{
  "encoder_arch": "quartznet",
  "model": "contrastive audio-text model",
  "dataset": "short read English sentences (LibriTTS-R)",
  "train_examples": 26041,
  "gain_aug_db": 6,
  "n_mels": 64,
  "hop_length": 160,
  "input": "log_mel",
  "spec_augment": false,
  "win_length": 512,
  "tokenizer": "word",
  "vocab_size": 5132,
  "loss": "softmax",
  "embed_dim": 256,
  "encoder_norm": "batchnorm",
  "encoder_activation": "relu",
  "encoder_channel_attention": "eca",
  "encoder_depths": [2, 2, 6, 2],
  "encoder_kernel_size": 25,
  "encoder_stem": "single",
  "encoder_widths": [96, 144, 208, 320],
  "text_encoder_causal": false,
  "text_encoder_width": 256,
  "text_encoder_layers": 7,
  "text_encoder_norm": "layernorm",
  "text_encoder_norm_position": "pre",
  "text_encoder_activation": "gelu_tanh",
  "text_encoder_mlp_ratio": 3,
  "text_encoder_head_dim": 32,
  "text_encoder_fused_qkv": false,
  "text_encoder_bias": "all",
  "text_encoder_qk_norm": false,
  "text_encoder_parallel_block": true,
  "text_encoder_inner_norm": false,
  "text_encoder_drop_path": 0.05,
  "text_encoder_positions": "learned",
  "init": "torch_default",
  "residual_init": "zero_last",
  "optimizer": "muon",
  "muon_scale": "original",
  "lr": 0.028,
  "momentum": 0.95,
  "nesterov": true,
  "orthogonalizer": "newton_schulz_5",
  "adamw_lr_other_params": 0.0013,
  "grad_clip": 1.0,
  "gradient_centralization": true,
  "steps": 12300,
  "batch_size": 256,
  "epochs": 120.9,
  "lr_schedule": "cosine",
  "final_lr_fraction": 0.1,
  "warmup_steps": 360,
  "weight_decay": 0.005,
  "adamw_weight_decay_other_params": 0.01
}
Rows from block 3 of the text encoder, named by matrix and row number. Rows with one number belong to one attention dimension. Each number is 128 + 32 x the weight over its row's rms, rounded and kept within 0 to 255. All counts start at 0. After the name is the row's rms in percent of the matrix's.
# q: attention query (text_encoder.blocks.3.attn.q.weight, 256x256), inputs 64-127
# k: attention key (text_encoder.blocks.3.attn.k.weight, 256x256), inputs 64-127
q.21 088 [137  79 120 186 101 120 168 171  65 208 139 109 124 153  98 137  67 149 136 161 108 155 179  92 142  75  91  72 115 122 128 144 126  97 123 127 151 156 127  82 126 145  73 181 100  67 118 108 157 114  83 164 147 149 170  51 161 164 105  70 137 162 167 224]
k.21 099 [147 138  96 178 133 141 113 135  40 160  92 184 148  97 121  96 116 107 147 105  67 146 148 154 138 143 160 160 112 106 125  88 150 149 172 128 133  95 152 158 176 137  86 140 148 144 125 131 158 117 133 122 144  62 102 175 143 117 160 130  75 187 120 121]
q.22 090 [161 142 116 111 129 178 119 131 152 157 137 194 168 133 126 130  77 130 129 160  96 114 148 104 172 154 177 159  50 100 164 179 144 146 146 119 118 180  70 172 156 144 119 115 135 141 111  55 174 122 179 118 123 159  47  79 133 150  75  40  98 138 141  99]
k.22 091 [169 122 103 165 151 154 116  73 175 118  98 156 134  92 135 186 131 154  79  66 136  65 140 169  99 135 117  86  91 140 159 118 121 184  77 144 144 181  83 117 122 174 132 111  97 169 161 157 112 157 147  92 132 127  79 135 122 108 120 122 125 152 109 191]
q.23 091 [101 180  84 117 127 127 110 181 132  75 155 140  53  99  71  93 115 137  74 125  95 109  82 133 174 141 118 147  94 134  88 173 120 107 146 120 103 106  98 149 139 167 168 139 163 165 143  58 154 123 141  98 156 114 109 156 168  61 173 114  93 131 103 113]
k.23 086 [107 160 149 156 112  65 179 145 164 105 119 101  99 174 125 137 161  78 173 108 130 159 120  91  68 129  67 131 158 195 139 176 132 166 136 112 185 177  83 143 158 131 115 105  95  80 133  97  69 169 110 161  83 189 110  93 101 177 151 152 111 133 122 123]
q.24 091 [129 142 105  97 187 105 130 159 106 121 181 141 133 115  77  74 117 204 122  54 146  98 100 141 127 109 148 129 109  56 160  80 107 138 162 164  95 108  95 155 100 122 115 138 175  73 157  67 121 138 177 101  86 138 112 120 135 103 121 132 145 134 114 161]
k.24 090 [106 108 103 171 139 125 114 137 109  63 127 113 152 164 131 117  98  74 128 147 135 176 134 142 127 112 152  91 101 158 113 109 102 149  85  88 175 117 137  73 113 130 154  76 137  68 134 204 126 176 132 128  98 170 144 191 152 125 132  94 109 170 133  88]
q.25 099 [107 143  96 110 174 122 102 145 134 110 182 168  95 157 124 113 148 165  77 134 149 114 168 110 165 144 169 129 166 151 102 133 144 155  94 134 166 139  69 135 151 113  72 160 161 155 143 107 160 100 161 100  80 182 122 154 135  66 126 133 119 109  96 129]
k.25 103 [147  98 170 124 100 145 140 161 123  98 124 110 106 124 111 169 124  95 115 118 117 144 122  80 107 124 138 124 129 171 115 121 138 115 153 170 159 119 113  77 162  52 126 100 144  90 101  87  62 127 103  80  71 195 125 116 161 143 165 127 167 105 104 104]
q.26 107 [165 117 111 165 160 116 116 200 162  89 131  90 117 137 119 175 174 138 106  88 125 141 164  74 121  18  99 146 162 154  70 179  87 131 178  76 103 116 110  99 117 155  85 158 121 101  99 137 107 156 120 151 127 171 159 142 110 137  68 123 113 130 144 155]
k.26 103 [154 185 119 105 127 102 146 197 107 113 125  99 104 123  86 110 157  77 118 168  97 146 155 126 178 149 159 143 162 128 117 131 195 142 169 122 126 111 158 142 174 184 124 131 125 107 108 118  93 162 119  55 182 102  91  43  91 150 132 104 192 133 205 148]
q.27 102 [125 158 132 105 149 131 152 182 129 111 127 171 110 141  44  94 137 136 106 101 107 116 179 119  82 123 186 112 120 113 109  90 108 142 119  99 109  91 106 163 158  71 134 159  98  92 124 123  42 143 163 127 151  98 111 169 115 137 144 118  64 101 147 107]
k.27 103 [100 131 177 121  98 118 133 153 136  74 139 127 125  91 153 142 117 112 126 137 136  99 119 161 127 151 107 163 148 135 153 118  88 221  90 165  56 173 114  86 140  91 178 126 133 106 128 134  64 122 124 125  70 197 171 134  73  91  93 122 167 122 155  82]
q.28 107 [112 103 145 127 146 134 164 111 174 137  89 115 147 121 168 117 102 140 137 161 113 135 158  83 127 117  98 137 121 118  84 156 109 118 120 164 134 113 115 149 141  86 133 121 171 124  73 163 148  75  68 140 127 120 174 150 117 152 139 141 109 102  91 164]
k.28 110 [189  75 138 107 139 137 108 127 108 138 101 187 195 112 101  90 135 125 172 131 140 111  85 122 184 141 153 169 144 143 150  80 130 139 107 123 161 128 119 128 174 131 112 157 121 108 157 159 131  84 106 151 190 104 181 138 137 147 125 108 115 162  66 186]
q.29 100 [207 161 173 175 191 118 101 174 155  67 178  83  86 126 129 174 113 128 134 124 120 120 163 150 132  90 127 113 165 169 148 175  95 125 119  65  97  94 125 124 155 104  99 151 158 166 111 156  80 118 134 106  92 170 177 110  93  89 137 189  82 135 112 155]
k.29 098 [145 113 166  96 129 116 125 191 134  99 122  94 130 133 129  98 136 119  90 131 149  96  79  90 123 177  79  96 178  93  68 129 197 149 167  92 105 126 128 125 134  95 108 132 217 110 150 114 166 104  79  31  99 155 126 132 139 177  81 127 182 148 157  80]
q.30 106 [155  94  65 117 198  93 132 156 126 130 139 175 155 112 147 139 151  78 168  87  87  64 136  97 108 138 175 131 188 108 165  77 101 138 101 206  91 127 173 114 110 144 188 134  99 162 176 110  95 154 142 150 116 136 200  78 117 145 109 111 140 155 130 116]
k.30 105 [ 47 149 103 149 148 144 177  66 118 158 127 148 155 118 118 146  72 137  98 192 118 117 160 143 120 126 187 102 108 123 108 145 110 157 122  86 108 144  73 169 137 173 159 115 133 134 180 104 126 150 185 124 108 129 130 132 115  80 163 145 166  40 126 141]
q.31 104 [180 126 159 154  73  64 113 103 159  65 129 136 117 153  70 161 136 101 134 112 143 139 140 122 174 143  82 113  99 137 151 136 146 100  94 113 116 123 166  70  86 168 147 150 118 100  88 154  90 120 139 148 152  44 105  99 128 135 167 146 111 142 134  98]
k.31 103 [118 124 206  87 167 112 116 121 142 143 172 103 125 139  89 135 105  93 134 165 107 146 122 190 131 101  77  80 132  38 159 128 192 154 149 156 116 157 149 140 154 128 125  88 147 110 105 106 189  95 146 187 129 170  89 124 109 129 170 130 101 140 184 102]
q.32 111 [100 163 148  97 126 153 145 178 105 145 100 213 115 110 115 119 111  82 113 142 131 144  80 136  81  79 146 123 137 111 164 129 160  94 163 138  79 152 111 133 116 126 135 115 125  92 132 124 120 163 142 146 216 134 103 130 141 166 116 151 203 124 112  99]
k.32 105 [113 158 161 135 139  88 105  97 113 110  67 136 123 160 180 115  94  60 124 155 125 120 168 148 120 189 158 108 127  89 156  97  62 194 140  90 107  85  82 154 111  76  72 125 119 116 103 148 131 174 155 143 192 124 155 185 158 174 157 163 115 133 119 152]
q.33 117 [102 132 151 148 138 136 142 137 133 174 127  71 132  96  51 122 145 127 162 119 160  49  66 164 100 157 130 117 147 159 168  87 180  75 139  52 142 158 125 101  91 128 131 112 118 129 144 166 128 128 106  95 158  65 135  88 177 215 194 149  79 156 116 140]
k.33 100 [152  61 103 163 166 156 162  80 141 112 111 135  95  96 148  95  67 166 125 160 153 128 143 114  93 176 110 146 166 145  96 170  44 200 119 168 150 132 196  90 106 119  94 133 122 161 127 118 139 164 162  94 120 172 102 113  98  90  76 157 117  92 112 149]
q.34 095 [132 108 149  88 120 154 114 148  90 137  86  89 157 157 173 124 103 164 138 142  89 111 181  93 103 107 137 164 145 137 136 107  96  90 112  97 106 112 113 161 167  94 117 131 128  98 187 148 115 126 103 116  90 174 120 129 173 130  68 109  99 125  48 130]
k.34 102 [136 111 132  91 168 100 124 109 157 119 199 139  79 149 136  83 128 143 100 136 114 196 139  91 131 109  83 118 110 157  99  88 184 135 158 112  77  96 109 138 100 123 162 163 146 148  55 122 122 175 148 139 130 129 105 107 127  87 126  64 163 185 123 104]
q.35 099 [138 106 151  91 136 161  94 181  89 140 109 127  93 135 144  64 150 111 125 145 128  89 153  99  72 159 139 157 148 120 118 109 134  94 133 127  84 154  97 147 109 103 183 131 115 152 103 227 131 112  88 156 139 115  79 113 141  99 139  89 142 145  87  92]
k.35 102 [152 153 194 107 112 104 110 143 148 104  81 110 111  88 208  93 117 120  85 138 106  99 150 154 177 165 151 148 109 133 116  88 121 191  92 114  89 108  71 132 155  87 153 127  63 113 147 131 115 125 110 110 152 142 137 199 195 126  53 128 134  93 114 120]
q.36 105 [106 187 193 157 143 171  73  68 177 187 102  80 105 156 170 158  94 147 112 128  90 121 161 128 126 183  97 126 133 139  95 136  98 166 131 155 152 108  59 100 122 120 156 149 120 137  80 107 118 105 140 185  89 180  93  90 123 142 147 162 189 143 108  94]
k.36 104 [113 105 115 141 134 143 132 161 101 121 144  93  89  90 138 167 111 188 165 187 111  99 151 101 126  99 133 122 153 112 138 140 122 163  99 142 163 142  80  77  65  96 148 149 113 142 161 179 113 132 163 133 137  93 190 117 185  63 135 206 142 145 137 188]
q.37 109 [134 112  83 164 150 105 141 158  76 131 138 170 124 164 182  80 102  88  98 138 131 192 185  90 138 131 135 103 142 144  92 103  48  56 163 115 167 156 136 118 160  51  96 159 145 131 114 107  91 152 171 120 156 142 150 137 131 110 166  67  86 108 129 150]
k.37 114 [122  96 145 131 116  76 109 139 116 137 127 158 132 112 127 105 131 110 109  63  76 159  70 181  71 120 119 121 189 184 123  98 208 129 117 117 158 104 163 134 128 177 179 119 162  90  81 151 163 126  96 114 163 129  73 130 116 101  91 114 143 191  71 119]
q.38 105 [180 192 125 122  86 169  74 109 121 121 140 118  37 149 171 137 147 136 123 127 129 169 117 120 121 163  71 126 201 160 129 104 126 189  96 153 117 121 117 121 116  91 194 161 119  73 131 173 115 157 116 180 108 122 154  84  81 137 113 134 168 195 177 102]
k.38 092 [167 126 183 113  62 159 117 107 141 153 150 124 109 143 118  78 144  99  95  62 157 155 151 154 193 173 136 139 113  95 160  96  95 139 135 108 105 148 114 105 106  77 122 145 131 160  83 149 145  73  83 127 127 151 120 132 136 138 118 144 120 176 107 113]
q.39 102 [173 146  84 119 145 131 133 132 161 171 156 104 136 203  88 101 124 175 149 171 156  92 104 168 105  86  94 146  97  89 182 150 195 124  86  93 149 147 136 113  92 164 199 156 174 168 138 145 141 110 132 174  97 140 129  80 131 144 108 179 153 142 117 127]
k.39 097 [172 106  98 136 109 152 158 130 110 158 139  92  85 103 118  65 156 119  71 163 135 123 155 158  69 179 116  96  94 141  70 137  79 127 138 117 176 150 166 126 130 113 176 137 182 102 166 130 122 140 143 158 154 133  97 166 128  83 119  33  73 119 118 109]
q.40 109 [128 125  92 131 163 123 141  44 100 164  92 149 140 132  87 137 155 120 136 153 132 131 173 156  99  96 151 114  99 160 101 156 100 169  92 150 134 123 139 130 126 190 189 194 161 137 128 140 158 151 142 178 144  66 110 146 132  97  79 117 153  74 135 148]
k.40 109 [ 70 111 148 145 169 199 204 149 106 128  60 133 117 104 128 172 121  92  60 146 149 136 115 143 134 100 151 107 121 136 179 140 128 126 123 136 131 139  87  86 123 180 118 185 202 132 117 135 139 137 116 155 103 159 184 102 164 129  82 156 167  96 160 135]
q.41 096 [112 168  82 183 179 121 142 179 103 189 123 152 145 150 151 122 112 163 103 140 123 149 150 142 152 138  96 129 164 195 159  69 126  44 167 124 160 122 194 144  47 100 122 133 178 159 112 147 135 119 142 166 117 140 112 124 151 146 107 107 180  99 105 143]
k.41 091 [112 123 137 179 147 112 178 171  73  98 112 126 117 149  98 150  96 135 123 159 102 161 106 101 141 163 165  96  99 116 104 100 113 138 149  97 172  99 188 105 144 159 162 102  89 111 145  86 101 145 121  25 111 143 107 103 103  93 114 189 145 110  89 137]
q.42 108 [102 113 115 162 185 108 158 144 207 125 125 106 112 118 153 110 183 112 107 129 119 172 115 170 143 176 120 126  54 122  90 161 147 174 135 163 136 130 116  54 107 113 104 160 154 128 108 125 117  69 108 135  97  85 153 118 188  73  99 197 104 120 159 128]
k.42 110 [119  99  93 141 157 181 165 151  53  55 163 130  92  91  99 174 109 148 146 140 139 111 123 105 100 120 130 171 136 139  95 170 105  93 163 136 152 137 122 149 144 139 141 119  75 132 206 118 103 103  65  78  68 110 107 113  76 117 106 188 118 152 112 146]
q.43 101 [127 121 103 105 119 123  84  98 160 186 103  91 134  94 173 104 165 127 125 124 123  74 154 167 122 121 179 129 115  97 108 138 127 194 102 220 132 157 154 110 167 155 121 139 181 144 116 138 175  78  89 150  82 122  97 125 172 148 188 140 146 135 121  84]
k.43 102 [ 64 167 158 114 106 121 164 169 103  97 108 141  93 124 140 148 126 117 127 147 129 108 176 146 140 115 104 110 179 140 175 162  61 150 160 154 168 191 130 113  84 141 143 110  82 146 255 204 110  98 113 117 135 129 193 161 133 105 103 211 106  84 116 178]
q.44 114 [121 196 109 146  91 128 164 150  80 162 165 200 122  97  79 154 134 139 101 145 170 121 117 159 125 113 155 158 122 212 163  75 137 107 231 102 133 114 190 131 133  90 136  47 119  88 115 121 199 138 168  79 168 173 108 172 109 163 129 101  91 118 132 118]
k.44 101 [ 76 143 118 119 134  52 111 164  86 148 110 153 154 133  71 102 122 180 108 177  92 144 150 138 151 131 119  89 165 167 183  40  97 143 122 117 167 210 160 115  69 106 144 122 116 101  84  91 147 136 162  84 143 134 156 160  90  24 144 135 136 118 127 130]
q.45 094 [ 92  81 187 144 141 123 128 164 140 109 119 105 150 120  49 139 134 110 129 140 122  70  60 154 122 160 185 149 102 112 156 119 201 131 139 108 127 183 150 110  96 180 105  84 118 160 130 147 182  77  85  92 127 118  83 140 143 208 172 127  82 136 136 116]
k.45 094 [131 150 127 174 129  81 168  95 118 129 141 133 116 136 139 145 129 145 121  92 142 115  99 107 162 152  65 135 191 165 146 169 105 165 141 139 116 154  85 129 133 100  85 130 157 171 167  80  90 135 160 121 104 103 153 128 115  72 168 138 143 114 158  91]
q.46 091 [131 124 109 124 130 156 152 101 122 152 224 139  84 137 113 142 157 122 157  89 187 167 134  89  97 146 132  97 134 151 197 176  95 128 133 202 142  64  84 115 100 186 119 116  96  50 152 127  80 175 111 163 137 117 129  82 169 104  60 132 140 133 108 156]
k.46 093 [104 130 147 110 133 146  87 111 158 186 109 123 192 160 101 122 125 119 138 100 203 115 124 149 168 135  97 147 129 132 138  96 211 113 153 148 111 139 103 141  83 131  99  80 170 125  86 146 103  56 126 135 103 145  88 121  81 128 113 135  56 139  77  94]
q.47 106 [117  71 230 113  91 148 146 146 147 109 104 112 124  91  66 180 124 137 157 144 142 104  99 141  73 158 150 107  74 118 122 155 125 156 177 151  83 122 152 107 155 176 128 103  89  94 111 123 104  75 131 135 143  69  98 124 104 126 117 135 138  83 130 138]
k.47 107 [177 151 161 163 156 100 120  55 114  97 119 126 145 156 172 105  40 185 148 148 130 115 140 106 142 122 139 125 172  96 104 151  66 113  99 122  79 169 137 150 149  78 169 139  84 175 129 133 151 107 158 111  73 121 137 125  80 135 114 135 118 162 104 171]
q.48 091 [104 169  51 181 163 143  89 117 169 158 153 168 156 113 149 115 149 185 146 114 125 137 146 119 130 130  58 143 117 132 124 174  82  73  49 109 151 110  94 116 106 141 114 169 153 123 132 123  86 113 168 148 124 161 130 113 144  98 110 173 154 126 119 122]
k.48 099 [ 67  88  94 129  84 117 148 153 137 134  73 130 144 149 129 134 158 139 139 191 113 145 157 157  84 145 154 109 131 129  92 160 145 145 165 109 183  78 122  81  92 135 132 151 194  88 126 180 108  87 125 133 153 149 129 168 125 145 181 168 130 173 121 139]
q.49 107 [146 139 168 121  61 115 145  88 113 171 131 117 134  83 149 119  84 123 133 118 121 164 124 151 115 190 109 109 132 112 125 173 165 187 123 134 120  84  97  94 164 159  97 136 123 175  67 138 149 125 112 143 119  81 219 190 111  97 193 179  98 154 160  92]
k.49 093 [179 140 165 135 130 164 189 186  85  99 108 129  63  75 116 121  93 112 131  80 123 149 112 113 143 117 198  90 171 132 125 110 122 126 107 150 122 105  97 142 154 155 126 162 102 151 100 123 106 119 114 165 124  99 122 162 155 126  28 144 141 128 174 128]
q.50 099 [ 86 146 121  79 176 153 141 121 135 106 119 155 112 123 144 101 168  94 148 172 114 186  63 119  88  98 157 123  98 166  75 135 189 153 137 131 109 153 138 164 115  93 132 149 102 134 125  82 132 144 125 148 193 137 145 114 136 149 164 110 147 133 113 153]
k.50 103 [147  92 175 153 110 101 155 200 165 151 158 106 134  98 108 152 113 108 132  89  92 130 105  73 158 168  84 137  87 114 127  60  75 124 132  63 111  95 172  96 101  70 135 110  82  99  62 114 114 107  98 135 160 107 140 194 137 151 168 198 198 188  88 125]
q.51 104 [141  99 128 121 154 131  95  82 135  61 105  99 172 104 193 109 146 155 135 112 104 151 112  65 160 154 128 132 118  96  89 101 119 206  81 165 135 145 116 124 138 159 128 112 156 142 122 117 114 160 136  74  88 143 135 107  87 107 165 108 147 178 164 146]
k.51 101 [140 140 180 175 159 190 138 134 184 147 162  87 130  69 118 148 163 107 193 108 107 133 107 124 147 130 133 184  83 119 102 170 115  90 112 134  95  54 139 175 137 161 151  99 169 139 101 111 114 128  94 177 158  88  99 128 181 148 158  57 135 162 149  84]
q.52 118 [134 126 117 156 150 122 110 132 144 121 151 106 157 132 160  58 113 127  85 151 154  77 140 142 131 132  84  89 149 122 115 134  99  82  92  68 100 104 106  56  96 166 173 162 155 119 137 125 118 159 196  94 135 162  96 115 135 121 188 162 158  82 117 129]
k.52 109 [ 94  56  80 149 120  78 191 160 123 154  82  97 125  99  44 107 126  93 143 146 120 133 119 106 180 141 110  54 164 140  58 124 107 183 178 117 106 167  71 109 110 136 107 166 168  88 109 120 106 110 145 164 171 157 200 154  93 105 140 142 144 162 110  58]
q.53 106 [ 99 136 197  89 143 111  81 154 140  72  83 145  54 127 125 169 100 165 166 118 117 134 103  45 121 135 119 119 155 113 107  83 174 141 145 125 108 145 132 122  88 116 133 170 150 152 172 105 154 134 103 111 110 147 122  60 102 112 164  73 182 144 187 133]
k.53 118 [158 129 157 125 147 113  80 130 207 107 137  66 152  95 157 156 111 144 198 139  69 135 147  60 122 137  78 218 100 127 150  85 144 149  84 163 110 142 132  89 137 138 149 106  99 113 112 157 162 110 131 111  65  93 198 118 147 116 151 103 168 162 109 190]
q.54 111 [107 105 214 201 116 180  83 110  96 123  81 137  97 156 153 153 127  98 135 123 140 145 168 134  84 124 121 123 172 105 125 150 108 158 110 165 110 136 139 135 162 131 124 110  96 120 132 106  66 140 149 167 103 116 127  95 170 198 140  98 112 119  87 135]
k.54 106 [ 88 144 156 151 137  94 148 147 129 149  78 121 192 143 117 150 163 144  94 162 131 128 177  84 150 132 164 122  82 154 135 119 159 151 109 118  69 148 121 110 137 104 125 132 122 159  73 160 146 110 173 131 129  80 109 134 124  94 119 129 205 143 124 160]
q.55 107 [130 148 102 143 132  87 149  56  44 122  86 118 171 152 108 189 127  86 115 124  78 173 108 222 171 105 158 161  81 114 164 107 162  94 128 138 168 137 140  88  93 136 101 185 105 153 123 118 112 156 179 163 147 119 139  80 137  60 103 123  89  90 125 144]
k.55 105 [122 126 151  89 122 105  99 103 143 197 129 128 107 143 105 159 129 121 123 133 148 165 177 154 116 146 117 145 181 135 165 138 179 125  95 163 142  80 143 167 119 156 105  94 159 151  80 111 159 116  89 145  93 117  36 178 169 169 128 160 107  64 202 105]
q.56 105 [185  95 149 112 127 156 149  89  93 181 117  92 135 110 175  91 131 127 142  64  86  83 175 179 110  91 121 163 142 128 146 127  74 120  53 109 113 136 184 121 122 124 118 162 108 119 183 140 185  69  97 173  74 162  80 156 153  55  87 137 108 194 109  92]
k.56 107 [110 101 114  80 125 155 149  88  43 150 150 123  97 115 142 144  83 102 156 144 136 126 138  59  80  97  76 148 141 158 144 147 141 151 180 143 137 104 108 157  91 117 131  71 138 183 163 127 121 160 161 120 113 129 109 124 150 121 109 177 152 110 174  56]
q.57 111 [119 109 168 114 111 145 192 155 110 148 171 196  98  77 169 123  93 128 162 116 114 123  96 115 148 113 160 170 148 138 153 158 146 115 165 148  85 110 137 104 112 153 116 122 175  89 143 137 158  95 131 112 128 116 113 202 196 152  83 147 169 127 140 109]
k.57 111 [115 150 154 154  89 120 156 121 221  85  85  93 104 158 154 159 147  95 109 118 121 110  99 117 141 121 109  92 134 172 168 137 111 131 134 135 158  81 113 110 102  85  78 137  66 140 144  91  82 101 142  93  74 141 183 150 125 164 152 188 123 163 103 114]
q.58 104 [117 150 113  85  97 146 162 168  85 162 115 114 156 108 108 112 138  90 140  79 142  56  29 127 166 128 133  83 124  88 197 165 184 120 177  57 144 152 132 134 138 125  88 120 119  70 108 144 118  98 152 102 141 126 147 102  77 104 154 136 107 166 149 137]
k.58 091 [ 88  96  90 100 161 163 122 141  82  57 163  96 145 175 119 136  85 118 160 116 127 106  63 171 118 178 111 161 226  74 116 131  52 147  77 142 136  83  89 133 132 166 128 103 166 118 123  60  92 103  98 106 130 192 124 132  87 168  93  82 105 124 182 145]
q.59 101 [146 102  99 183 120 122 134 120 136 120 123  84  78  97 185 104 147 154 131 123 149 191 202 104  86 160 130 174 215 136  94 102  78 146 121 110 143 179 188 109  67  68 114  94 117 155 145 125 128 169 148  74 131 132 135 115  60 160 116  79 138  92 147  99]
k.59 103 [154 107 125 103 128  74 117 161 131 137 157 148  74 147 144 100 138 156 103 164 119 118 109 140 171  88 165  84  81 124 106  72 173 185 141 150 121 106 131 125 161 143 138 111 134 103  57 115 148 123 218 166 114 130  65 139 165  73 158 142 138 143 149  79]
q.60 112 [119 155 160  99  89 113  76  90 135 137 116 137 177 113 156 175 114 134 138 104 131 113 145 131 113 122 107 102 135 154 180 119  87  94 119 192 119  99 100 146 161 231 166 135 119  74 173 147 134 208 145 127 144 127  36 110 139 167 137 115 162 139 137 123]
k.60 110 [117 134 185 112 167 100 107 103 154 163  72 147 130 137 117 147 139 164 110 192 188 107 148 151 218 157 169  94 102 176 118 182 102 135  78 110 112 130  81 102  94 107 136 123 136  87 102 135 137 104 146 173 158 149 146 117 166 130 103 171  83 113 118 154]
q.61 104 [140 124 135 189 129  85 100 142 117  77  46 123 149 175 111 215 121 176 147 101 128 109 144 136 161 164 129 148  65 189 107 148 116 101 114 152 167 104 150 140 159 140 137 116 141 140 165 130 121 108 133 129 127 123 151 135 162 118 121  77 124 127 141 168]
k.61 108 [ 68 112 142 140 136 149 161 130 125 147 123 130 140 123 137 170 133  91 147 174 130 169 170 110 126 110 117 136  92 155 156 167 171  97 117 122 130 117 166  83  66 184 147 165 154 144  57 121 131 105 101 117  83 125 164 119 179  87 173 147 159 163 172  94]
q.62 099 [ 98  82 106 158  95 126 111 104 145 145 181 171 156 140 102 125 159  99 107  90 138 126 118  40 206 123 146 102 130 137 155 147  48  92 123 144 152 117 114 137 113 115 124 133 135 139 140 100 145 156 171 165 143 134 105  65 140 118  77 124 101 108 158 142]
k.62 109 [112  96 141 133 128 152 120 144 158 104 142 170 172 134 136 163 163 106 136 142 133  92 120 156 159 132  74 174 153 147 157  81 210  91 102 182 106  98 158 110  95 167 134 107 158  74  92 173 163 120 144 142 130 114 118 112 133 146 124 112  82 114 121  96]
q.63 096 [122 111 134  90 126 107 110  68 122 158  93  85 102 163 198  88 136  52 137 157 136  85 101 143  95 141 128 174 161 131 121  58 223 116 134 168 145 131  78 110 170 112 182  59 177  92 142 118 121 105 136 135 134 144  59 160  98 195 216 134 139 114 116  93]
k.63 092 [121 100 160 153 126 123 131  83 155 105 142 130 110  95 142  76 123 106 145  79 184 130 103  99 167 139 141 112  76 158 160 139  86 148  67 122 106 156  71 186 145  84 101 166 133 140 151 153 128 111 137 105 152  96 122 208 202 146 162 142 167 154 129  84]
q.64 100 [166 110 122 110 158 123  48 115 121  90  56 118  55 169 145 183 136  87 130 174 104 165 155 144 137 129 141 110 121 103 109 162 170  98 162 124  80 174 156 132 157 111 183 123 132 134 157 147 111 118  51 140 183  97 160 147 163 214 131 137  83 167 171  83]
k.64 100 [ 93  77 165 195 184 149 131 104 137  95 116 145 145  87 122 188 165  92 129 120  85 114 146  96  68 141 127 121 132  82 102 154 127 120 118  99 143 116 126 116 153  61  80 106 130  87 141 131 116  98 154  98  85 154 180 131  97  67 124 145 152 129  67 126]
q.65 101 [164 161 123 138  90 135 111  87  89 151 106 139 196 180 124 124 152 155 106 165 112 137 150  99 105  49 159 136 117 147  81  80 171 134 140 123 169 158  57 103 131 116 110 135  94 144  92  52 146  91 126 144 108 141 114 159 133 117 133 165 122 140 144  95]
k.65 106 [150 108  94 144 137 106 194 146 135 147 112  91 122 108 105 111 111 115 126 149  81 111 137 106 152  76 155  86  64 150 177  86 153 102  88 181 101 136 104 116 150 156  97 141 166 149 127 125 152 172 134 133 112  89  88 178 141  82 154  89 141  88  39 139]
q.66 097 [ 99  73 164 160 160 111 139 220 120 146 144 154 151 125 138 122 163 137 106 112  82 163 132 163 138 132 101 105 208 114  93 136 174 126 102 167 139 111 104 138 113 142 186 133 177 123 137 127  93 128 115 131 122 113 124  72 108 126 110 143 156 137 165 157]
k.66 089 [112 183 105  88 121 124 189 151 129 119 109 133 145 124 157 157 144 110 148  97 151  92 142 127 126 176 128 129 169 118 112 176 140 124 182  57 156 156 144 125 112 125  82  84 115 152 119  92  98 139 151 164 115 133  85 132 122 100 124 128 107  83 124 164]
q.67 087 [ 81 158 135 119 159 132 137 173 108  46 113 170  59 152  55 154 118 127 135 172 122  87 156 203 136 129 161 105 132  66 120 135 110 143 106 140 132 175 118 163 195 170 121 124  62 139 111 128 169  94 130 101  52 116 132 118 162 120 127 189 141 101 131 118]
k.67 104 [127 128 127 156 151 145  78 143 159 114 149  88 179 148  57 105 121 137 137 138  31 132 131 149 137 127 170 113 175 171 102 188 123 118 120 145 123 118  75  86 148 153 119 107 124 179 133 131 166 108 124 138 120 140 159 101  97 180 149 129 115 137 114 189]
q.68 103 [ 97 120 131  85 132 142 138 130 140 104 118  60  65 128 193 144  74 133 155  75 139  69 173 121 111 187 158 189 116 131 156 141  76 154  80 129 156 150 163 138 125 135 143 150  44 125 147 138  85 139 132  87 116  80 182  90 133 158 150 150 130  93 179 157]
k.68 106 [160  95 112 172 147 107  33 129 154 100 122 183 142 112 117  55  97 168 123 164  88 127  86 213 114 135 130 131 155 148  90  99 118 209 147 136 157 135  80 111 129 148 156 168 145  92 153 124 174 108 147 124 130 125 191 129  95 132 118 157  97 112 152 156]
q.69 101 [131 140  92 119 129  96  85  72 160 186 110 165 124 145 139 127 179 144 122 168 139 218 104 114 152 149  89 140  84 117 130 131  92 108 127 148 134 135 159 147  99 117 115 132 146 133  94 129 188 132 170 100 117 142 137  92 168  63 132 126 147 104  43 117]
k.69 112 [131 173 122  97 125 168  68 117 135 110 133 137  64 124 101 129 152 106  84  99 162 177 176  85 147 106 113 130 160 164 122  99 134  85 125 101 166 123 150 155 126 138 209 133 138 100 155 128 108  88 130  66 123 125 126  89 100  84  67 108 173 165 116 124]
q.70 099 [138 120 156 166 200 117 161 162  98  72 135 187 122 108 137 113 107 119 101 167 116  93 185  96 103 130 175 168 127 130 128  82 184 193 124 148 155 171 155 155 177 110 118 145 119 137 120 175  96 120 160 139 125  71 128  99 174  65  95  86 148 136 110 105]
k.70 098 [160 127  69 117 123 132 127 159 172 128  71 126  93 101 147 125 175 183 110 115 137  67 111 147  89 109 118 137 151 170 157  99 186 187 204 136 112  97 133 109 144 109 119 151  83 143 166 149 127 161  82 111  81 136 129 147 109 152 101 122 120 102  96 128]